config = dict(
    model='audio captioner',
    dataset='synthesized solo parts of chorales (CocoChorales)',
    train_examples=39062,
    gain_aug_db=6,
    time_shift_ms=100,
    n_mels=64,
    hop_length=320,
    input='log_mel',
    spec_augment=False,
    win_length=400,
    tokenizer='word',
    vocab_size=56,
    encoder_arch='resmlp',
    encoder_norm='layernorm',
    encoder_norm_position='pre',
    encoder_activation='swiglu',
    encoder_mlp_ratio=3,
    encoder_parallel_block=False,
    encoder_inner_norm=False,
    encoder_drop_path=0.15,
    encoder_patch_size=[16, 4],
    encoder_layers=8,
    encoder_width=512,
    fusion='cross_attention',
    decoder_width=192,
    decoder_layers=10,
    decoder_norm='layernorm',
    decoder_norm_position='post',
    decoder_activation='gelu',
    decoder_mlp_ratio=4,
    decoder_head_dim=64,
    decoder_fused_qkv=True,
    decoder_bias='none',
    decoder_qk_norm=False,
    decoder_parallel_block=False,
    decoder_inner_norm=True,
    decoder_drop_path=0.15,
    decoder_positions='rope',
    decoder_cross_attention_every=1,
    decoder_tie_embeddings=False,
    init='lecun_normal',
    residual_init='none',
    optimizer='adamw',
    lr=0.00066,
    beta1=0.8,
    beta2=0.999,
    eps=1e-10,
    steps=8800,
    batch_size=96,
    epochs=21.6,
    lr_schedule='wsd',
    decay_fraction=0.3,
    final_lr_fraction=0.1,
    warmup_steps=260,
    weight_decay=0.3,
)
Rows from block 2 of the audio encoder, named by matrix and row number. Rows with one number belong to one neuron. Each number is 200 + 20 x the weight over its row's rms, rounded and kept within 0 to 999. All counts start at 0. After the name is the row's rms in percent of the matrix's.
# gate: MLP gate (encoder.blocks.2.mlp.gate.weight, 1536x512), inputs 114-170
# fc1: MLP up (encoder.blocks.2.mlp.fc1.weight, 1536x512), inputs 114-170
# fc2: MLP down (encoder.blocks.2.mlp.fc2.weight, 512x1536, transposed), outputs 114-170
gate.952,096,218,230,206,238,179,185,206,206,221,209,235,202,187,207,213,230,186,197,166,200,202,216,159,204,195,203,179,231,186,198,175,217,185,227,197,235,215,181,223,210,176,186,166,196,193,196,198,234,199,222,190,198,216,200,204,215,192
fc1.952,092,246,203,229,224,169,215,171,228,193,176,237,207,202,220,210,209,219,192,158,173,190,188,189,177,189,203,204,210,192,220,168,191,212,209,215,212,197,211,205,187,195,192,179,212,196,204,206,232,174,203,202,183,197,188,176,198,177
fc2.952,083,157,253,216,222,188,213,192,198,191,194,225,168,168,196,201,176,183,191,192,175,179,208,145,173,183,184,217,192,203,205,209,172,197,191,215,248,222,206,234,227,167,206,175,176,189,197,184,222,206,190,204,196,173,171,212,166,207
gate.953,092,219,214,209,208,203,189,198,173,214,204,213,223,219,210,180,206,232,223,213,197,184,239,205,200,220,226,213,192,194,170,190,201,208,193,178,225,188,225,213,228,190,208,188,184,202,198,191,222,208,190,203,203,196,244,207,224,192
fc1.953,098,210,206,208,223,199,217,193,199,235,182,178,202,205,219,161,227,168,245,176,222,217,203,203,202,227,181,186,188,200,207,209,192,158,189,191,204,202,213,215,178,213,192,232,183,230,208,180,197,190,173,194,198,238,204,248,169,169
fc2.953,091,184,216,196,200,207,183,183,204,179,182,234,220,167,193,237,201,197,170,222,173,167,253,147,194,192,181,220,191,169,223,184,160,234,235,201,173,216,209,203,202,209,225,180,207,170,201,178,240,181,210,203,169,196,221,154,204,207
gate.954,113,191,199,203,199,221,183,234,181,202,187,193,225,230,204,226,188,208,183,217,216,211,149,212,230,212,131,212,202,198,197,225,179,215,201,266,172,197,221,201,237,207,185,214,171,193,173,214,190,219,191,148,200,178,181,183,232,174
fc1.954,102,219,190,197,194,210,209,221,180,228,174,201,200,215,197,158,205,202,198,195,198,203,199,175,200,200,175,171,201,202,184,175,219,173,209,168,225,236,159,217,175,162,200,188,207,176,187,231,225,200,211,221,212,217,195,223,193,191
fc2.954,099,181,193,204,171,218,199,215,194,225,182,179,165,205,211,186,230,200,242,180,213,215,189,187,173,218,201,194,187,230,182,209,197,198,213,159,199,210,181,192,209,170,196,170,171,194,189,226,217,211,175,196,225,219,166,199,199,182
gate.955,105,197,225,198,209,197,189,210,208,202,180,228,200,212,224,213,223,177,216,231,208,198,182,197,201,206,220,207,194,182,217,215,185,209,192,203,192,177,224,189,218,213,217,171,192,226,215,195,191,182,220,206,185,206,221,201,210,207
fc1.955,118,210,183,221,197,179,224,179,188,206,176,202,169,174,230,203,214,190,218,232,214,191,225,179,194,184,190,233,201,211,202,203,198,197,208,211,223,228,226,216,194,211,203,193,160,176,208,233,199,209,220,213,171,187,192,167,174,169
fc2.955,113,183,208,186,220,207,213,181,195,172,210,226,212,181,223,184,203,173,194,212,192,161,211,217,174,229,213,184,209,209,216,188,186,190,201,179,204,209,200,198,178,175,199,171,186,211,228,200,223,228,185,218,233,198,179,196,196,200
gate.956,094,157,243,166,195,230,217,215,183,167,181,206,193,176,191,182,165,229,185,195,222,210,193,224,221,217,251,189,193,204,156,220,205,191,206,188,167,188,174,198,213,202,168,215,201,219,206,188,188,185,167,198,197,199,186,202,231,184
fc1.956,093,153,186,182,142,215,210,230,202,201,198,210,211,216,209,241,178,210,219,182,225,208,210,190,223,236,218,177,226,213,198,177,178,193,222,178,179,213,200,212,191,218,198,198,170,205,167,197,234,209,223,192,210,209,180,171,199,223
fc2.956,084,210,241,232,188,205,210,195,243,144,199,206,202,167,169,181,197,184,196,205,184,231,211,197,188,214,208,209,224,209,226,229,214,221,193,192,216,193,201,219,165,207,220,218,212,207,193,194,213,195,206,191,211,196,196,193,233,190
gate.957,088,175,208,190,160,200,199,219,215,206,162,213,181,137,213,234,188,208,206,200,213,207,149,181,194,210,253,209,205,227,180,181,180,200,212,211,208,176,198,221,207,202,209,175,208,216,185,246,184,217,192,203,205,193,207,201,214,189
fc1.957,089,161,196,207,196,218,173,224,222,212,195,197,215,183,211,221,208,224,224,168,228,211,197,151,212,210,228,218,181,226,189,239,199,196,223,206,213,192,183,194,192,215,211,189,195,219,187,236,226,223,210,189,182,192,208,211,173,154
fc2.957,078,233,212,211,187,224,205,209,184,207,207,199,166,188,184,209,220,171,232,189,202,207,182,230,219,188,219,190,192,170,256,211,204,170,220,200,175,212,179,203,208,169,210,201,213,211,198,227,187,203,202,218,181,206,183,195,207,249
gate.958,108,198,186,222,178,218,213,190,208,254,205,178,175,236,234,162,199,196,214,196,216,228,185,177,193,231,202,211,201,221,212,191,204,192,195,186,173,192,182,195,200,177,190,235,187,207,212,215,181,199,143,197,184,218,190,205,172,211
fc1.958,103,179,228,233,184,203,212,173,193,217,162,200,195,202,162,217,213,232,184,181,196,211,190,197,184,222,164,196,229,182,210,223,193,215,170,180,226,181,215,188,204,226,223,200,203,210,212,180,176,231,192,175,174,225,169,187,167,212
fc2.958,100,214,222,169,212,211,165,186,194,232,216,210,208,192,190,199,210,204,194,166,199,195,208,199,197,163,192,208,180,172,196,209,204,192,234,207,165,194,195,212,199,223,192,208,210,163,203,184,252,177,221,218,216,223,201,186,220,192
gate.959,111,195,176,213,158,146,200,215,228,225,200,199,245,231,224,182,229,205,191,225,208,187,186,221,200,243,211,189,205,158,199,214,214,253,206,177,191,210,212,183,186,244,231,181,192,197,191,221,206,216,203,196,205,203,174,210,180,195
fc1.959,114,194,209,175,163,202,200,216,217,209,230,181,187,227,192,251,206,188,192,207,175,182,192,173,181,204,219,204,184,182,170,176,236,200,185,182,229,187,206,166,193,191,216,199,213,199,198,194,192,183,245,229,200,213,227,173,198,226
fc2.959,099,204,175,220,209,211,190,195,198,184,178,199,238,215,231,174,185,200,193,220,187,199,184,215,176,218,221,209,164,210,188,176,214,183,209,202,229,210,190,228,177,219,221,218,228,227,204,196,169,212,205,200,218,208,212,216,177,245
gate.960,081,198,232,169,172,226,222,198,197,217,208,228,168,199,179,224,216,181,222,187,202,199,208,195,192,185,209,228,204,174,185,234,186,187,207,182,205,208,201,210,206,222,208,195,214,167,220,216,172,175,208,203,180,174,211,183,188,223
fc1.960,087,187,175,197,211,152,204,185,165,236,203,188,225,222,196,179,228,210,199,201,203,220,226,224,213,229,150,182,203,209,186,220,200,212,167,207,195,225,175,207,166,205,239,218,211,194,186,197,177,216,179,219,186,203,228,198,191,169
fc2.960,079,185,215,192,206,211,183,152,203,193,209,206,215,173,219,164,218,210,178,184,237,198,204,209,193,206,179,184,157,164,178,216,202,173,177,232,199,189,231,245,159,222,163,209,195,189,173,212,215,199,200,197,211,212,205,190,200,162
gate.961,120,217,196,204,229,181,170,213,179,262,204,189,204,196,214,206,225,201,196,233,172,200,194,174,212,192,184,221,180,192,194,217,177,206,183,222,206,186,223,211,206,207,201,229,175,176,189,212,206,209,207,183,230,202,165,209,182,208
fc1.961,128,187,240,194,227,213,196,195,200,211,185,215,182,168,180,193,196,193,190,207,224,214,223,212,181,188,225,170,216,172,222,169,181,197,205,210,212,187,243,195,250,209,205,184,197,217,185,199,229,209,213,217,208,194,206,206,149,201
fc2.961,139,212,199,187,210,195,235,205,205,192,193,200,178,195,197,171,202,188,191,239,193,204,206,234,192,196,180,228,228,197,226,232,208,215,169,181,210,196,208,188,190,184,234,186,210,217,227,168,218,191,189,184,151,195,224,195,212,151
gate.962,102,202,170,206,222,210,164,198,194,200,200,206,233,228,236,198,199,191,215,181,194,208,224,188,198,205,169,185,187,214,184,205,179,228,239,199,208,223,211,198,162,189,173,200,186,225,206,182,202,192,194,188,193,178,178,200,183,183
fc1.962,096,189,230,192,218,192,214,172,192,189,181,174,192,174,175,206,195,178,197,161,188,221,200,192,188,196,233,169,185,211,151,151,173,189,199,216,201,230,206,218,189,192,170,198,165,216,174,204,209,185,202,199,178,218,177,215,190,208
fc2.962,093,221,165,204,198,186,190,244,180,192,210,209,218,246,218,184,220,213,207,178,208,218,184,217,212,191,198,191,201,211,177,218,201,178,206,157,193,190,194,199,198,209,243,209,200,219,174,204,203,214,195,191,188,200,219,164,215,174
gate.963,109,196,225,188,217,218,231,206,188,232,199,197,192,174,214,201,237,201,186,224,181,183,210,183,201,176,205,239,187,223,232,203,213,250,191,176,200,176,202,205,191,240,197,217,186,217,194,182,216,191,205,144,195,196,202,216,204,207
fc1.963,101,211,216,243,219,191,185,200,213,219,176,216,216,196,166,225,198,202,199,197,221,194,221,220,193,214,171,214,202,192,207,205,205,179,244,226,228,208,237,221,206,161,199,199,191,207,189,189,219,220,182,227,179,215,200,225,201,221
fc2.963,109,202,224,227,225,200,224,220,195,239,193,200,220,205,247,224,206,177,214,218,195,228,190,188,207,221,150,194,197,194,195,211,195,211,186,223,191,169,191,201,206,200,200,187,182,196,224,181,196,205,219,173,222,200,201,243,215,213
gate.964,087,188,175,202,231,183,178,188,226,208,209,190,210,198,183,243,209,195,196,192,183,164,203,207,199,178,170,206,207,132,207,168,195,202,231,223,193,200,202,218,183,207,136,200,192,192,184,178,234,200,182,196,201,209,203,203,213,200
fc1.964,097,200,192,211,192,209,186,196,204,201,203,188,190,211,186,184,198,229,202,202,200,217,173,198,224,188,189,205,210,225,183,214,196,242,158,192,193,178,189,190,198,224,198,200,168,196,193,210,189,209,178,198,177,193,210,212,208,163
fc2.964,093,202,193,199,188,221,168,189,183,191,213,183,201,200,209,205,156,167,224,201,190,144,191,173,194,202,194,226,192,216,175,204,183,199,205,211,206,181,223,204,177,184,205,162,156,186,204,190,204,225,219,228,205,194,244,191,206,207
gate.965,099,217,170,189,196,207,210,216,209,188,223,219,227,195,188,211,223,200,188,193,219,177,187,195,218,195,204,212,192,207,194,225,226,210,186,225,159,185,202,208,225,227,207,240,225,187,202,214,200,204,187,187,181,205,201,220,183,201
fc1.965,084,219,216,230,193,208,185,208,201,180,208,213,194,208,195,212,236,203,204,197,211,198,187,204,195,159,209,192,208,181,241,206,208,183,187,202,178,186,208,221,238,206,182,191,194,178,181,240,205,162,207,199,185,189,181,173,191,190
fc2.965,088,213,178,213,214,198,193,220,189,205,198,204,195,208,193,180,192,201,177,205,192,174,210,218,204,196,202,235,192,193,164,210,219,205,241,230,189,221,187,227,211,205,202,172,200,181,190,182,235,203,207,245,196,204,191,185,212,149
gate.966,099,224,205,196,172,202,189,197,158,221,194,204,190,206,211,201,227,243,196,192,220,194,192,216,220,206,196,220,176,193,214,210,212,229,197,185,187,201,204,190,205,241,201,230,169,193,169,180,191,246,192,199,203,224,197,232,167,180
fc1.966,096,202,144,176,182,207,193,220,212,194,188,186,205,222,195,185,191,203,206,178,182,196,184,198,240,205,183,177,183,177,220,191,194,190,211,177,207,157,180,174,200,220,166,202,208,188,175,189,181,194,179,180,232,215,204,199,187,192
fc2.966,096,225,209,191,232,178,162,175,206,210,198,201,217,167,194,207,204,235,163,195,208,195,223,180,205,168,234,198,173,218,165,191,191,190,226,181,182,192,201,214,224,217,176,204,211,195,160,215,199,177,205,217,162,232,223,187,211,184
gate.967,086,203,221,206,188,184,164,183,188,212,175,220,215,171,186,206,221,200,210,216,202,165,248,144,207,175,178,189,165,188,184,199,197,233,196,224,215,169,202,205,196,173,161,191,202,218,168,173,204,207,213,170,232,188,235,245,154,165
fc1.967,089,190,202,175,201,201,247,202,208,213,209,207,198,224,179,200,165,192,214,219,225,223,202,248,212,243,212,218,196,198,216,210,194,206,201,191,180,199,169,202,222,221,227,194,205,243,197,209,186,223,180,205,197,195,190,198,224,179
fc2.967,080,244,213,196,211,187,208,199,200,190,209,224,222,203,215,166,215,214,176,210,195,206,171,184,213,165,187,177,190,190,132,195,242,177,209,200,175,206,200,208,210,214,190,212,206,134,167,206,221,188,194,174,202,211,196,185,213,191
gate.968,097,218,222,201,218,201,209,200,238,229,208,223,200,201,215,179,228,178,177,192,214,184,187,202,221,183,206,223,205,215,235,168,191,203,217,212,188,205,194,179,225,217,183,230,222,215,181,222,210,155,190,199,199,196,173,224,230,213
fc1.968,102,167,218,194,179,206,202,161,204,211,179,202,168,215,216,189,186,196,222,182,197,226,213,189,225,205,192,212,219,242,223,191,201,158,195,178,179,177,213,192,201,221,232,179,190,225,188,190,193,223,175,218,213,190,179,188,228,195
fc2.968,096,178,176,237,232,210,210,195,209,165,188,191,175,231,221,195,163,209,234,224,228,219,196,234,206,235,253,194,185,214,225,214,222,175,179,150,223,183,232,197,206,213,211,185,206,222,211,202,166,247,183,208,182,194,213,190,182,181
gate.969,112,218,188,187,203,188,205,225,196,227,220,190,200,221,215,219,198,196,225,199,221,213,186,202,212,220,180,202,177,211,208,185,185,240,207,199,192,252,208,150,225,185,198,215,204,193,223,200,198,240,214,177,189,215,200,194,169,200
fc1.969,116,190,221,262,209,222,171,171,184,202,207,199,245,157,206,206,240,192,198,192,192,188,232,178,170,170,192,188,191,209,158,173,221,209,164,203,207,200,234,209,229,193,166,184,153,188,218,209,202,199,165,212,222,216,168,210,216,176
fc2.969,114,222,217,199,189,211,151,243,181,197,204,205,213,189,181,197,232,186,225,213,211,200,228,153,220,191,231,139,207,178,188,202,196,198,202,219,161,227,210,197,200,221,186,220,213,238,197,226,189,206,207,212,189,246,239,193,218,188
gate.970,092,196,208,228,175,201,201,212,225,232,208,197,171,192,235,237,201,199,190,197,190,196,202,194,246,180,192,211,184,195,165,202,208,193,212,195,180,213,215,209,199,194,189,191,187,228,163,169,190,224,185,206,204,217,202,231,171,176
fc1.970,095,198,197,203,197,193,209,221,172,209,218,202,194,169,208,226,203,231,180,224,204,193,210,226,206,200,163,230,159,186,157,236,203,229,156,199,194,185,187,258,190,218,170,221,199,177,213,161,217,202,197,231,193,192,205,231,192,199
fc2.970,088,183,199,216,165,207,204,203,188,217,213,177,195,202,208,207,161,192,202,197,208,165,199,229,196,214,206,228,225,197,169,196,168,216,199,202,220,213,173,182,210,208,200,197,200,188,200,209,181,206,182,218,214,190,194,217,218,221
gate.971,087,196,182,212,218,196,203,201,213,231,183,186,208,207,210,196,214,230,182,174,179,238,222,206,197,194,203,215,210,178,238,225,184,203,189,193,211,157,213,219,248,228,205,193,179,170,207,185,182,202,207,187,202,196,176,180,204,192
fc1.971,089,217,165,199,201,237,225,210,204,200,203,213,210,222,229,143,183,190,196,221,193,150,173,206,205,212,181,196,203,212,212,214,187,191,225,193,195,174,185,172,165,223,219,215,209,207,183,211,219,213,183,201,199,206,182,201,167,185
fc2.971,077,203,211,193,199,194,190,200,229,219,190,211,185,209,182,204,194,197,182,191,233,212,163,236,208,225,210,236,180,219,168,218,221,214,209,199,243,219,208,206,201,176,203,200,227,210,211,185,154,247,203,200,193,222,199,169,189,209
gate.972,090,197,232,176,194,189,217,191,198,194,208,231,232,175,202,224,157,223,163,180,217,201,211,189,215,184,181,207,213,184,190,201,171,204,235,197,187,189,216,179,176,200,208,132,190,210,197,173,205,192,187,215,202,195,199,148,225,191
fc1.972,095,241,176,223,227,176,212,212,225,183,214,167,214,248,201,181,188,204,210,207,199,203,209,204,197,219,187,240,170,195,177,228,220,185,181,202,180,202,198,203,183,194,178,194,197,183,197,216,187,217,194,169,201,206,162,197,210,173
fc2.972,086,219,212,215,151,239,199,205,190,159,234,191,216,240,179,217,201,194,225,229,184,209,198,204,202,189,207,200,192,190,208,199,191,187,207,191,167,191,184,203,213,207,210,213,204,196,216,248,166,156,180,195,198,218,206,220,216,216
gate.973,117,185,198,208,196,179,222,198,212,235,169,161,207,218,204,224,193,214,188,215,221,181,187,195,209,223,196,175,215,176,203,212,176,237,165,228,202,183,200,221,186,246,183,214,162,200,203,210,216,216,201,200,212,228,196,225,233,225
fc1.973,112,216,181,196,196,199,203,196,210,190,190,174,192,214,128,165,190,225,223,232,186,174,187,164,231,209,198,201,185,229,220,229,196,217,206,177,192,192,166,205,190,208,186,183,211,194,181,208,219,213,191,201,197,173,202,215,214,206
fc2.973,114,155,215,213,182,197,214,184,179,218,204,193,179,166,241,172,184,207,218,218,202,228,208,166,177,223,189,199,172,221,228,234,197,204,195,175,190,165,214,214,189,184,159,184,181,237,177,173,242,218,194,221,205,227,172,195,176,181
gate.974,088,234,186,189,204,215,208,225,192,187,210,171,200,178,207,232,205,207,173,222,185,145,217,182,207,191,195,202,198,183,183,262,201,204,203,235,178,199,245,212,196,216,183,206,219,210,193,204,190,227,177,222,211,206,200,204,207,180
fc1.974,097,175,208,167,189,207,230,214,190,205,202,193,191,166,180,222,194,189,191,177,207,205,208,189,159,162,232,164,225,212,169,201,206,174,216,203,176,185,176,204,174,177,200,181,221,212,193,164,210,176,240,211,211,232,236,181,220,194
fc2.974,100,238,203,183,209,194,172,214,154,206,209,182,218,212,215,196,203,218,201,196,221,216,211,236,206,188,194,234,208,196,196,231,187,178,199,256,201,206,185,211,210,181,197,219,199,205,223,199,196,161,207,210,235,160,219,232,183,213
gate.975,121,183,220,227,240,212,194,208,210,186,208,224,193,197,204,205,204,201,184,218,189,191,188,247,226,213,208,210,204,190,232,232,205,234,193,186,185,195,178,190,242,216,171,208,244,186,223,186,159,188,216,178,189,204,228,213,219,213
fc1.975,112,158,174,215,210,183,196,190,221,195,185,207,204,253,213,242,198,171,224,173,198,183,182,203,208,220,192,163,193,214,201,206,186,200,225,227,226,222,226,209,226,170,170,171,206,212,215,222,146,216,179,181,195,210,179,204,190,207
fc2.975,126,185,215,234,165,221,210,171,245,174,183,201,227,206,179,205,172,172,190,198,176,194,200,228,205,190,193,195,200,170,196,217,219,210,211,193,196,160,185,207,240,194,177,192,237,165,184,191,178,179,197,207,195,232,207,209,184,200
gate.976,100,224,223,221,215,212,209,220,175,216,192,201,210,219,194,194,231,166,235,226,205,234,203,196,201,210,210,201,243,194,206,216,236,171,211,229,166,192,158,192,206,212,196,205,197,192,242,187,208,228,244,220,186,192,201,218,211,226
fc1.976,104,201,194,192,186,241,183,193,235,159,235,207,204,212,213,190,207,217,188,210,213,177,210,199,182,180,221,225,200,195,231,182,243,229,205,161,200,180,192,202,208,181,203,214,235,202,165,189,211,166,212,168,194,228,227,201,190,217
fc2.976,096,199,149,221,208,166,190,225,210,218,186,235,203,213,243,233,215,191,205,191,226,227,187,181,186,195,171,233,236,208,195,216,173,203,198,213,227,218,185,190,185,179,243,183,175,193,208,191,183,184,186,177,209,157,182,200,163,169
gate.977,080,176,151,199,193,213,206,161,173,226,188,198,188,199,183,216,183,207,171,228,212,190,213,195,245,206,177,196,163,200,192,221,172,232,171,207,156,190,179,215,196,192,207,220,198,203,203,193,171,218,176,207,210,191,165,171,188,198
fc1.977,084,168,182,203,220,190,226,184,214,185,187,195,189,197,205,206,211,164,175,187,205,191,211,218,190,216,160,199,187,218,188,177,192,195,180,178,170,211,198,223,222,178,197,213,172,192,216,199,204,170,185,215,199,216,199,180,197,216
fc2.977,075,179,183,199,229,197,210,190,215,190,206,201,181,253,172,161,185,214,203,219,190,198,163,252,190,245,201,201,192,193,214,199,189,201,190,214,223,199,203,216,194,207,219,194,217,211,215,164,195,186,218,206,215,200,178,234,183,198
gate.978,126,142,225,177,159,198,214,216,223,184,235,213,173,212,172,194,170,196,189,204,203,196,172,204,212,239,229,211,170,212,234,195,200,214,194,204,210,178,206,186,195,214,191,231,180,185,202,206,167,196,216,214,232,209,200,195,236,237
fc1.978,144,177,181,216,203,213,229,195,182,232,226,214,215,191,213,169,210,182,219,217,199,174,186,184,204,208,215,215,144,182,202,210,196,213,180,201,188,170,173,190,203,247,181,205,168,186,207,208,174,187,180,220,221,223,187,192,247,218
fc2.978,151,164,221,198,169,208,213,171,221,212,218,185,178,214,161,182,167,198,210,228,203,153,198,180,208,233,238,179,176,227,203,163,195,232,184,164,189,199,189,226,184,204,187,195,204,225,165,205,199,228,196,224,188,195,193,190,170,172
gate.979,090,219,157,213,218,204,212,222,181,190,203,170,223,192,170,187,237,208,183,182,199,198,197,217,201,191,184,233,188,199,224,231,183,219,206,222,175,200,237,220,225,215,191,222,214,207,176,222,172,190,190,207,176,191,173,173,229,183
fc1.979,091,193,182,231,205,217,185,186,198,202,236,186,186,221,202,193,214,215,222,206,231,166,185,213,194,193,191,169,172,175,217,200,238,207,219,227,183,188,214,195,204,150,188,243,230,191,204,192,202,219,198,203,225,213,151,234,208,198
fc2.979,080,187,228,236,227,184,172,158,192,211,204,188,227,214,219,198,191,224,186,190,187,212,182,196,183,214,191,206,205,196,177,221,206,218,212,228,225,215,184,218,182,206,173,187,217,168,179,172,202,215,197,231,216,209,200,222,207,190
gate.980,119,190,232,166,181,235,189,205,196,176,200,191,216,178,190,218,161,195,185,217,236,241,237,198,194,212,182,198,210,222,219,196,148,199,202,210,197,181,194,217,201,201,198,202,201,231,214,156,238,164,225,193,157,194,227,189,232,210
fc1.980,114,216,199,202,199,168,205,226,217,217,213,243,185,168,205,216,227,199,184,167,192,225,208,187,157,187,192,188,247,244,143,183,217,204,194,172,163,209,171,201,181,186,183,188,195,208,213,200,190,193,207,216,168,219,231,175,231,180
fc2.980,110,178,189,177,203,180,187,207,199,216,170,225,163,182,190,189,227,182,174,188,236,187,230,189,222,180,214,228,210,237,182,153,224,220,226,197,177,204,198,194,175,224,168,196,189,192,202,215,209,202,222,208,193,195,212,189,215,201
gate.981,084,205,205,159,167,211,219,209,217,227,175,179,203,209,197,195,225,193,219,188,207,189,187,199,216,194,208,185,219,210,209,207,222,191,197,215,164,169,213,193,209,194,211,224,178,198,190,218,186,196,186,192,179,227,186,212,193,219
fc1.981,091,182,183,210,170,214,228,208,217,177,212,215,180,188,188,225,197,190,193,197,194,176,204,249,193,247,223,180,195,185,194,213,185,211,204,205,150,215,170,176,235,181,212,217,187,206,187,234,190,181,178,186,223,209,181,226,196,168
fc2.981,081,197,204,215,239,199,198,190,228,210,202,201,166,188,207,218,228,177,185,203,208,175,196,167,172,182,185,189,187,189,195,169,223,202,222,193,193,179,244,186,168,226,205,178,189,164,188,181,195,206,213,197,209,222,228,208,202,163
gate.982,090,207,215,203,212,186,178,160,220,224,154,229,202,151,192,218,208,212,198,204,191,230,190,212,195,201,166,205,201,152,178,224,177,208,228,177,208,221,180,202,205,208,215,181,191,212,170,199,205,188,215,166,191,220,200,201,208,198
fc1.982,091,178,197,202,193,193,194,226,189,177,190,205,193,202,223,201,185,239,188,208,230,201,211,227,232,198,229,214,224,205,221,208,201,197,214,229,210,173,222,197,229,206,207,199,223,202,186,241,184,251,192,176,201,195,185,215,210,211
fc2.982,071,223,229,169,191,200,192,218,188,218,233,187,238,209,221,206,220,214,196,212,195,216,204,196,206,190,174,182,203,183,229,216,205,214,177,196,198,193,192,208,209,223,223,215,192,172,193,219,188,187,200,241,225,187,205,183,219,219
gate.983,096,195,209,208,166,232,174,217,197,198,206,208,194,233,217,218,214,219,229,214,188,182,182,224,249,204,222,219,203,167,211,226,192,223,177,186,204,177,219,182,194,246,238,194,180,202,205,199,167,201,223,174,222,169,194,204,185,195
fc1.983,098,194,219,201,206,206,186,191,211,171,185,216,192,199,175,183,199,172,224,200,187,184,176,193,212,185,183,227,204,203,183,175,194,183,226,187,216,236,183,164,214,172,190,197,232,191,199,199,180,172,207,190,187,204,176,216,180,193
fc2.983,099,236,210,200,208,218,187,211,193,176,235,196,231,219,153,158,198,214,213,228,195,230,209,209,195,203,201,210,203,204,213,231,184,170,194,203,206,213,202,222,178,175,219,230,196,209,178,205,196,172,214,229,212,196,171,216,184,235
gate.984,090,213,202,224,215,168,161,189,203,189,178,186,187,199,192,205,198,195,181,197,208,187,219,185,199,197,173,183,183,180,198,197,187,217,208,192,189,216,220,218,170,207,158,176,202,175,196,190,222,174,203,204,172,245,182,191,208,208
fc1.984,097,190,204,175,185,204,226,205,194,197,205,203,177,195,215,181,174,222,219,201,231,205,198,233,203,230,182,208,200,203,196,232,172,208,186,191,191,151,161,196,193,213,233,201,218,228,174,230,193,236,173,198,200,173,172,207,202,214
fc2.984,102,251,196,189,150,225,196,205,196,195,226,196,220,198,192,187,196,205,232,198,245,212,235,216,192,172,230,182,205,195,231,240,211,168,171,185,188,216,171,188,196,219,222,232,225,205,203,227,186,180,197,189,196,210,209,204,214,214
gate.985,102,185,214,176,177,198,211,173,222,205,200,169,194,202,184,197,190,229,166,203,192,204,205,228,168,201,173,191,202,186,213,199,192,220,201,194,219,209,204,224,191,199,217,178,182,181,175,178,198,188,236,205,220,250,210,229,179,205
fc1.985,096,174,224,153,212,199,191,187,201,204,188,198,222,165,194,221,194,201,158,203,202,201,192,180,199,217,209,199,225,231,202,213,179,208,207,197,186,205,192,229,212,216,169,201,206,232,213,190,194,211,230,241,209,215,174,202,214,173
fc2.985,095,185,199,193,208,191,253,189,209,204,136,180,199,187,204,159,178,199,232,218,170,199,175,232,175,230,207,196,170,233,193,191,210,171,205,180,220,195,213,210,213,190,168,139,174,215,199,181,245,200,238,218,196,185,194,207,182,198
gate.986,091,175,224,183,186,210,205,186,223,204,225,225,226,198,207,194,179,191,184,215,214,192,218,216,215,197,211,185,219,207,224,214,173,191,207,213,172,175,173,212,208,218,187,205,204,216,180,181,186,175,172,197,204,197,201,163,217,230
fc1.986,088,194,219,220,186,221,207,190,210,155,206,197,202,212,190,175,181,202,209,190,191,175,227,228,180,209,194,192,201,190,236,193,210,183,213,215,195,190,180,191,189,228,217,186,216,198,190,203,160,162,158,199,229,178,209,202,213,190
fc2.986,088,196,170,222,164,190,194,193,215,194,198,200,175,205,197,216,194,178,191,209,191,223,188,233,198,222,244,248,200,202,197,238,221,189,190,181,210,238,209,179,202,210,238,185,228,252,218,191,158,258,186,212,184,160,188,173,172,197
gate.987,117,231,169,143,195,159,192,204,228,204,185,165,213,235,170,155,184,179,209,194,205,219,180,189,228,225,205,206,215,225,236,184,191,205,216,199,186,223,212,177,227,183,201,213,205,220,157,207,197,194,210,213,199,204,197,187,205,231
fc1.987,125,199,231,201,192,174,200,208,164,219,189,214,176,203,195,226,169,200,210,209,195,204,229,198,210,210,183,210,198,189,215,235,177,225,180,215,188,210,213,183,227,208,232,177,203,195,205,183,197,241,235,208,196,177,221,220,221,221
fc2.987,144,206,177,196,180,208,211,204,225,184,207,186,168,178,196,173,205,194,195,207,239,210,173,181,176,215,199,228,154,210,167,182,225,219,213,154,200,208,192,191,168,175,198,187,187,198,210,210,197,200,193,207,200,224,192,207,178,175
gate.988,100,231,160,229,160,190,183,198,210,216,225,197,186,213,196,203,213,205,192,218,236,206,142,202,211,209,205,211,184,199,210,195,226,203,209,251,168,210,172,182,218,190,205,214,222,165,190,204,209,178,231,181,231,248,211,227,199,210
fc1.988,095,216,212,234,195,197,208,200,227,183,190,202,217,160,215,198,207,211,206,212,209,220,224,213,197,156,168,205,187,190,202,219,183,211,211,188,226,217,203,249,175,199,164,189,214,228,205,190,227,201,175,212,185,211,237,174,182,190
fc2.988,093,217,212,173,140,217,211,209,180,228,221,191,223,175,229,190,213,190,220,201,200,189,216,178,237,186,205,191,192,205,171,193,236,197,210,208,197,173,181,200,196,241,187,233,222,177,191,208,154,176,218,207,180,205,227,177,211,217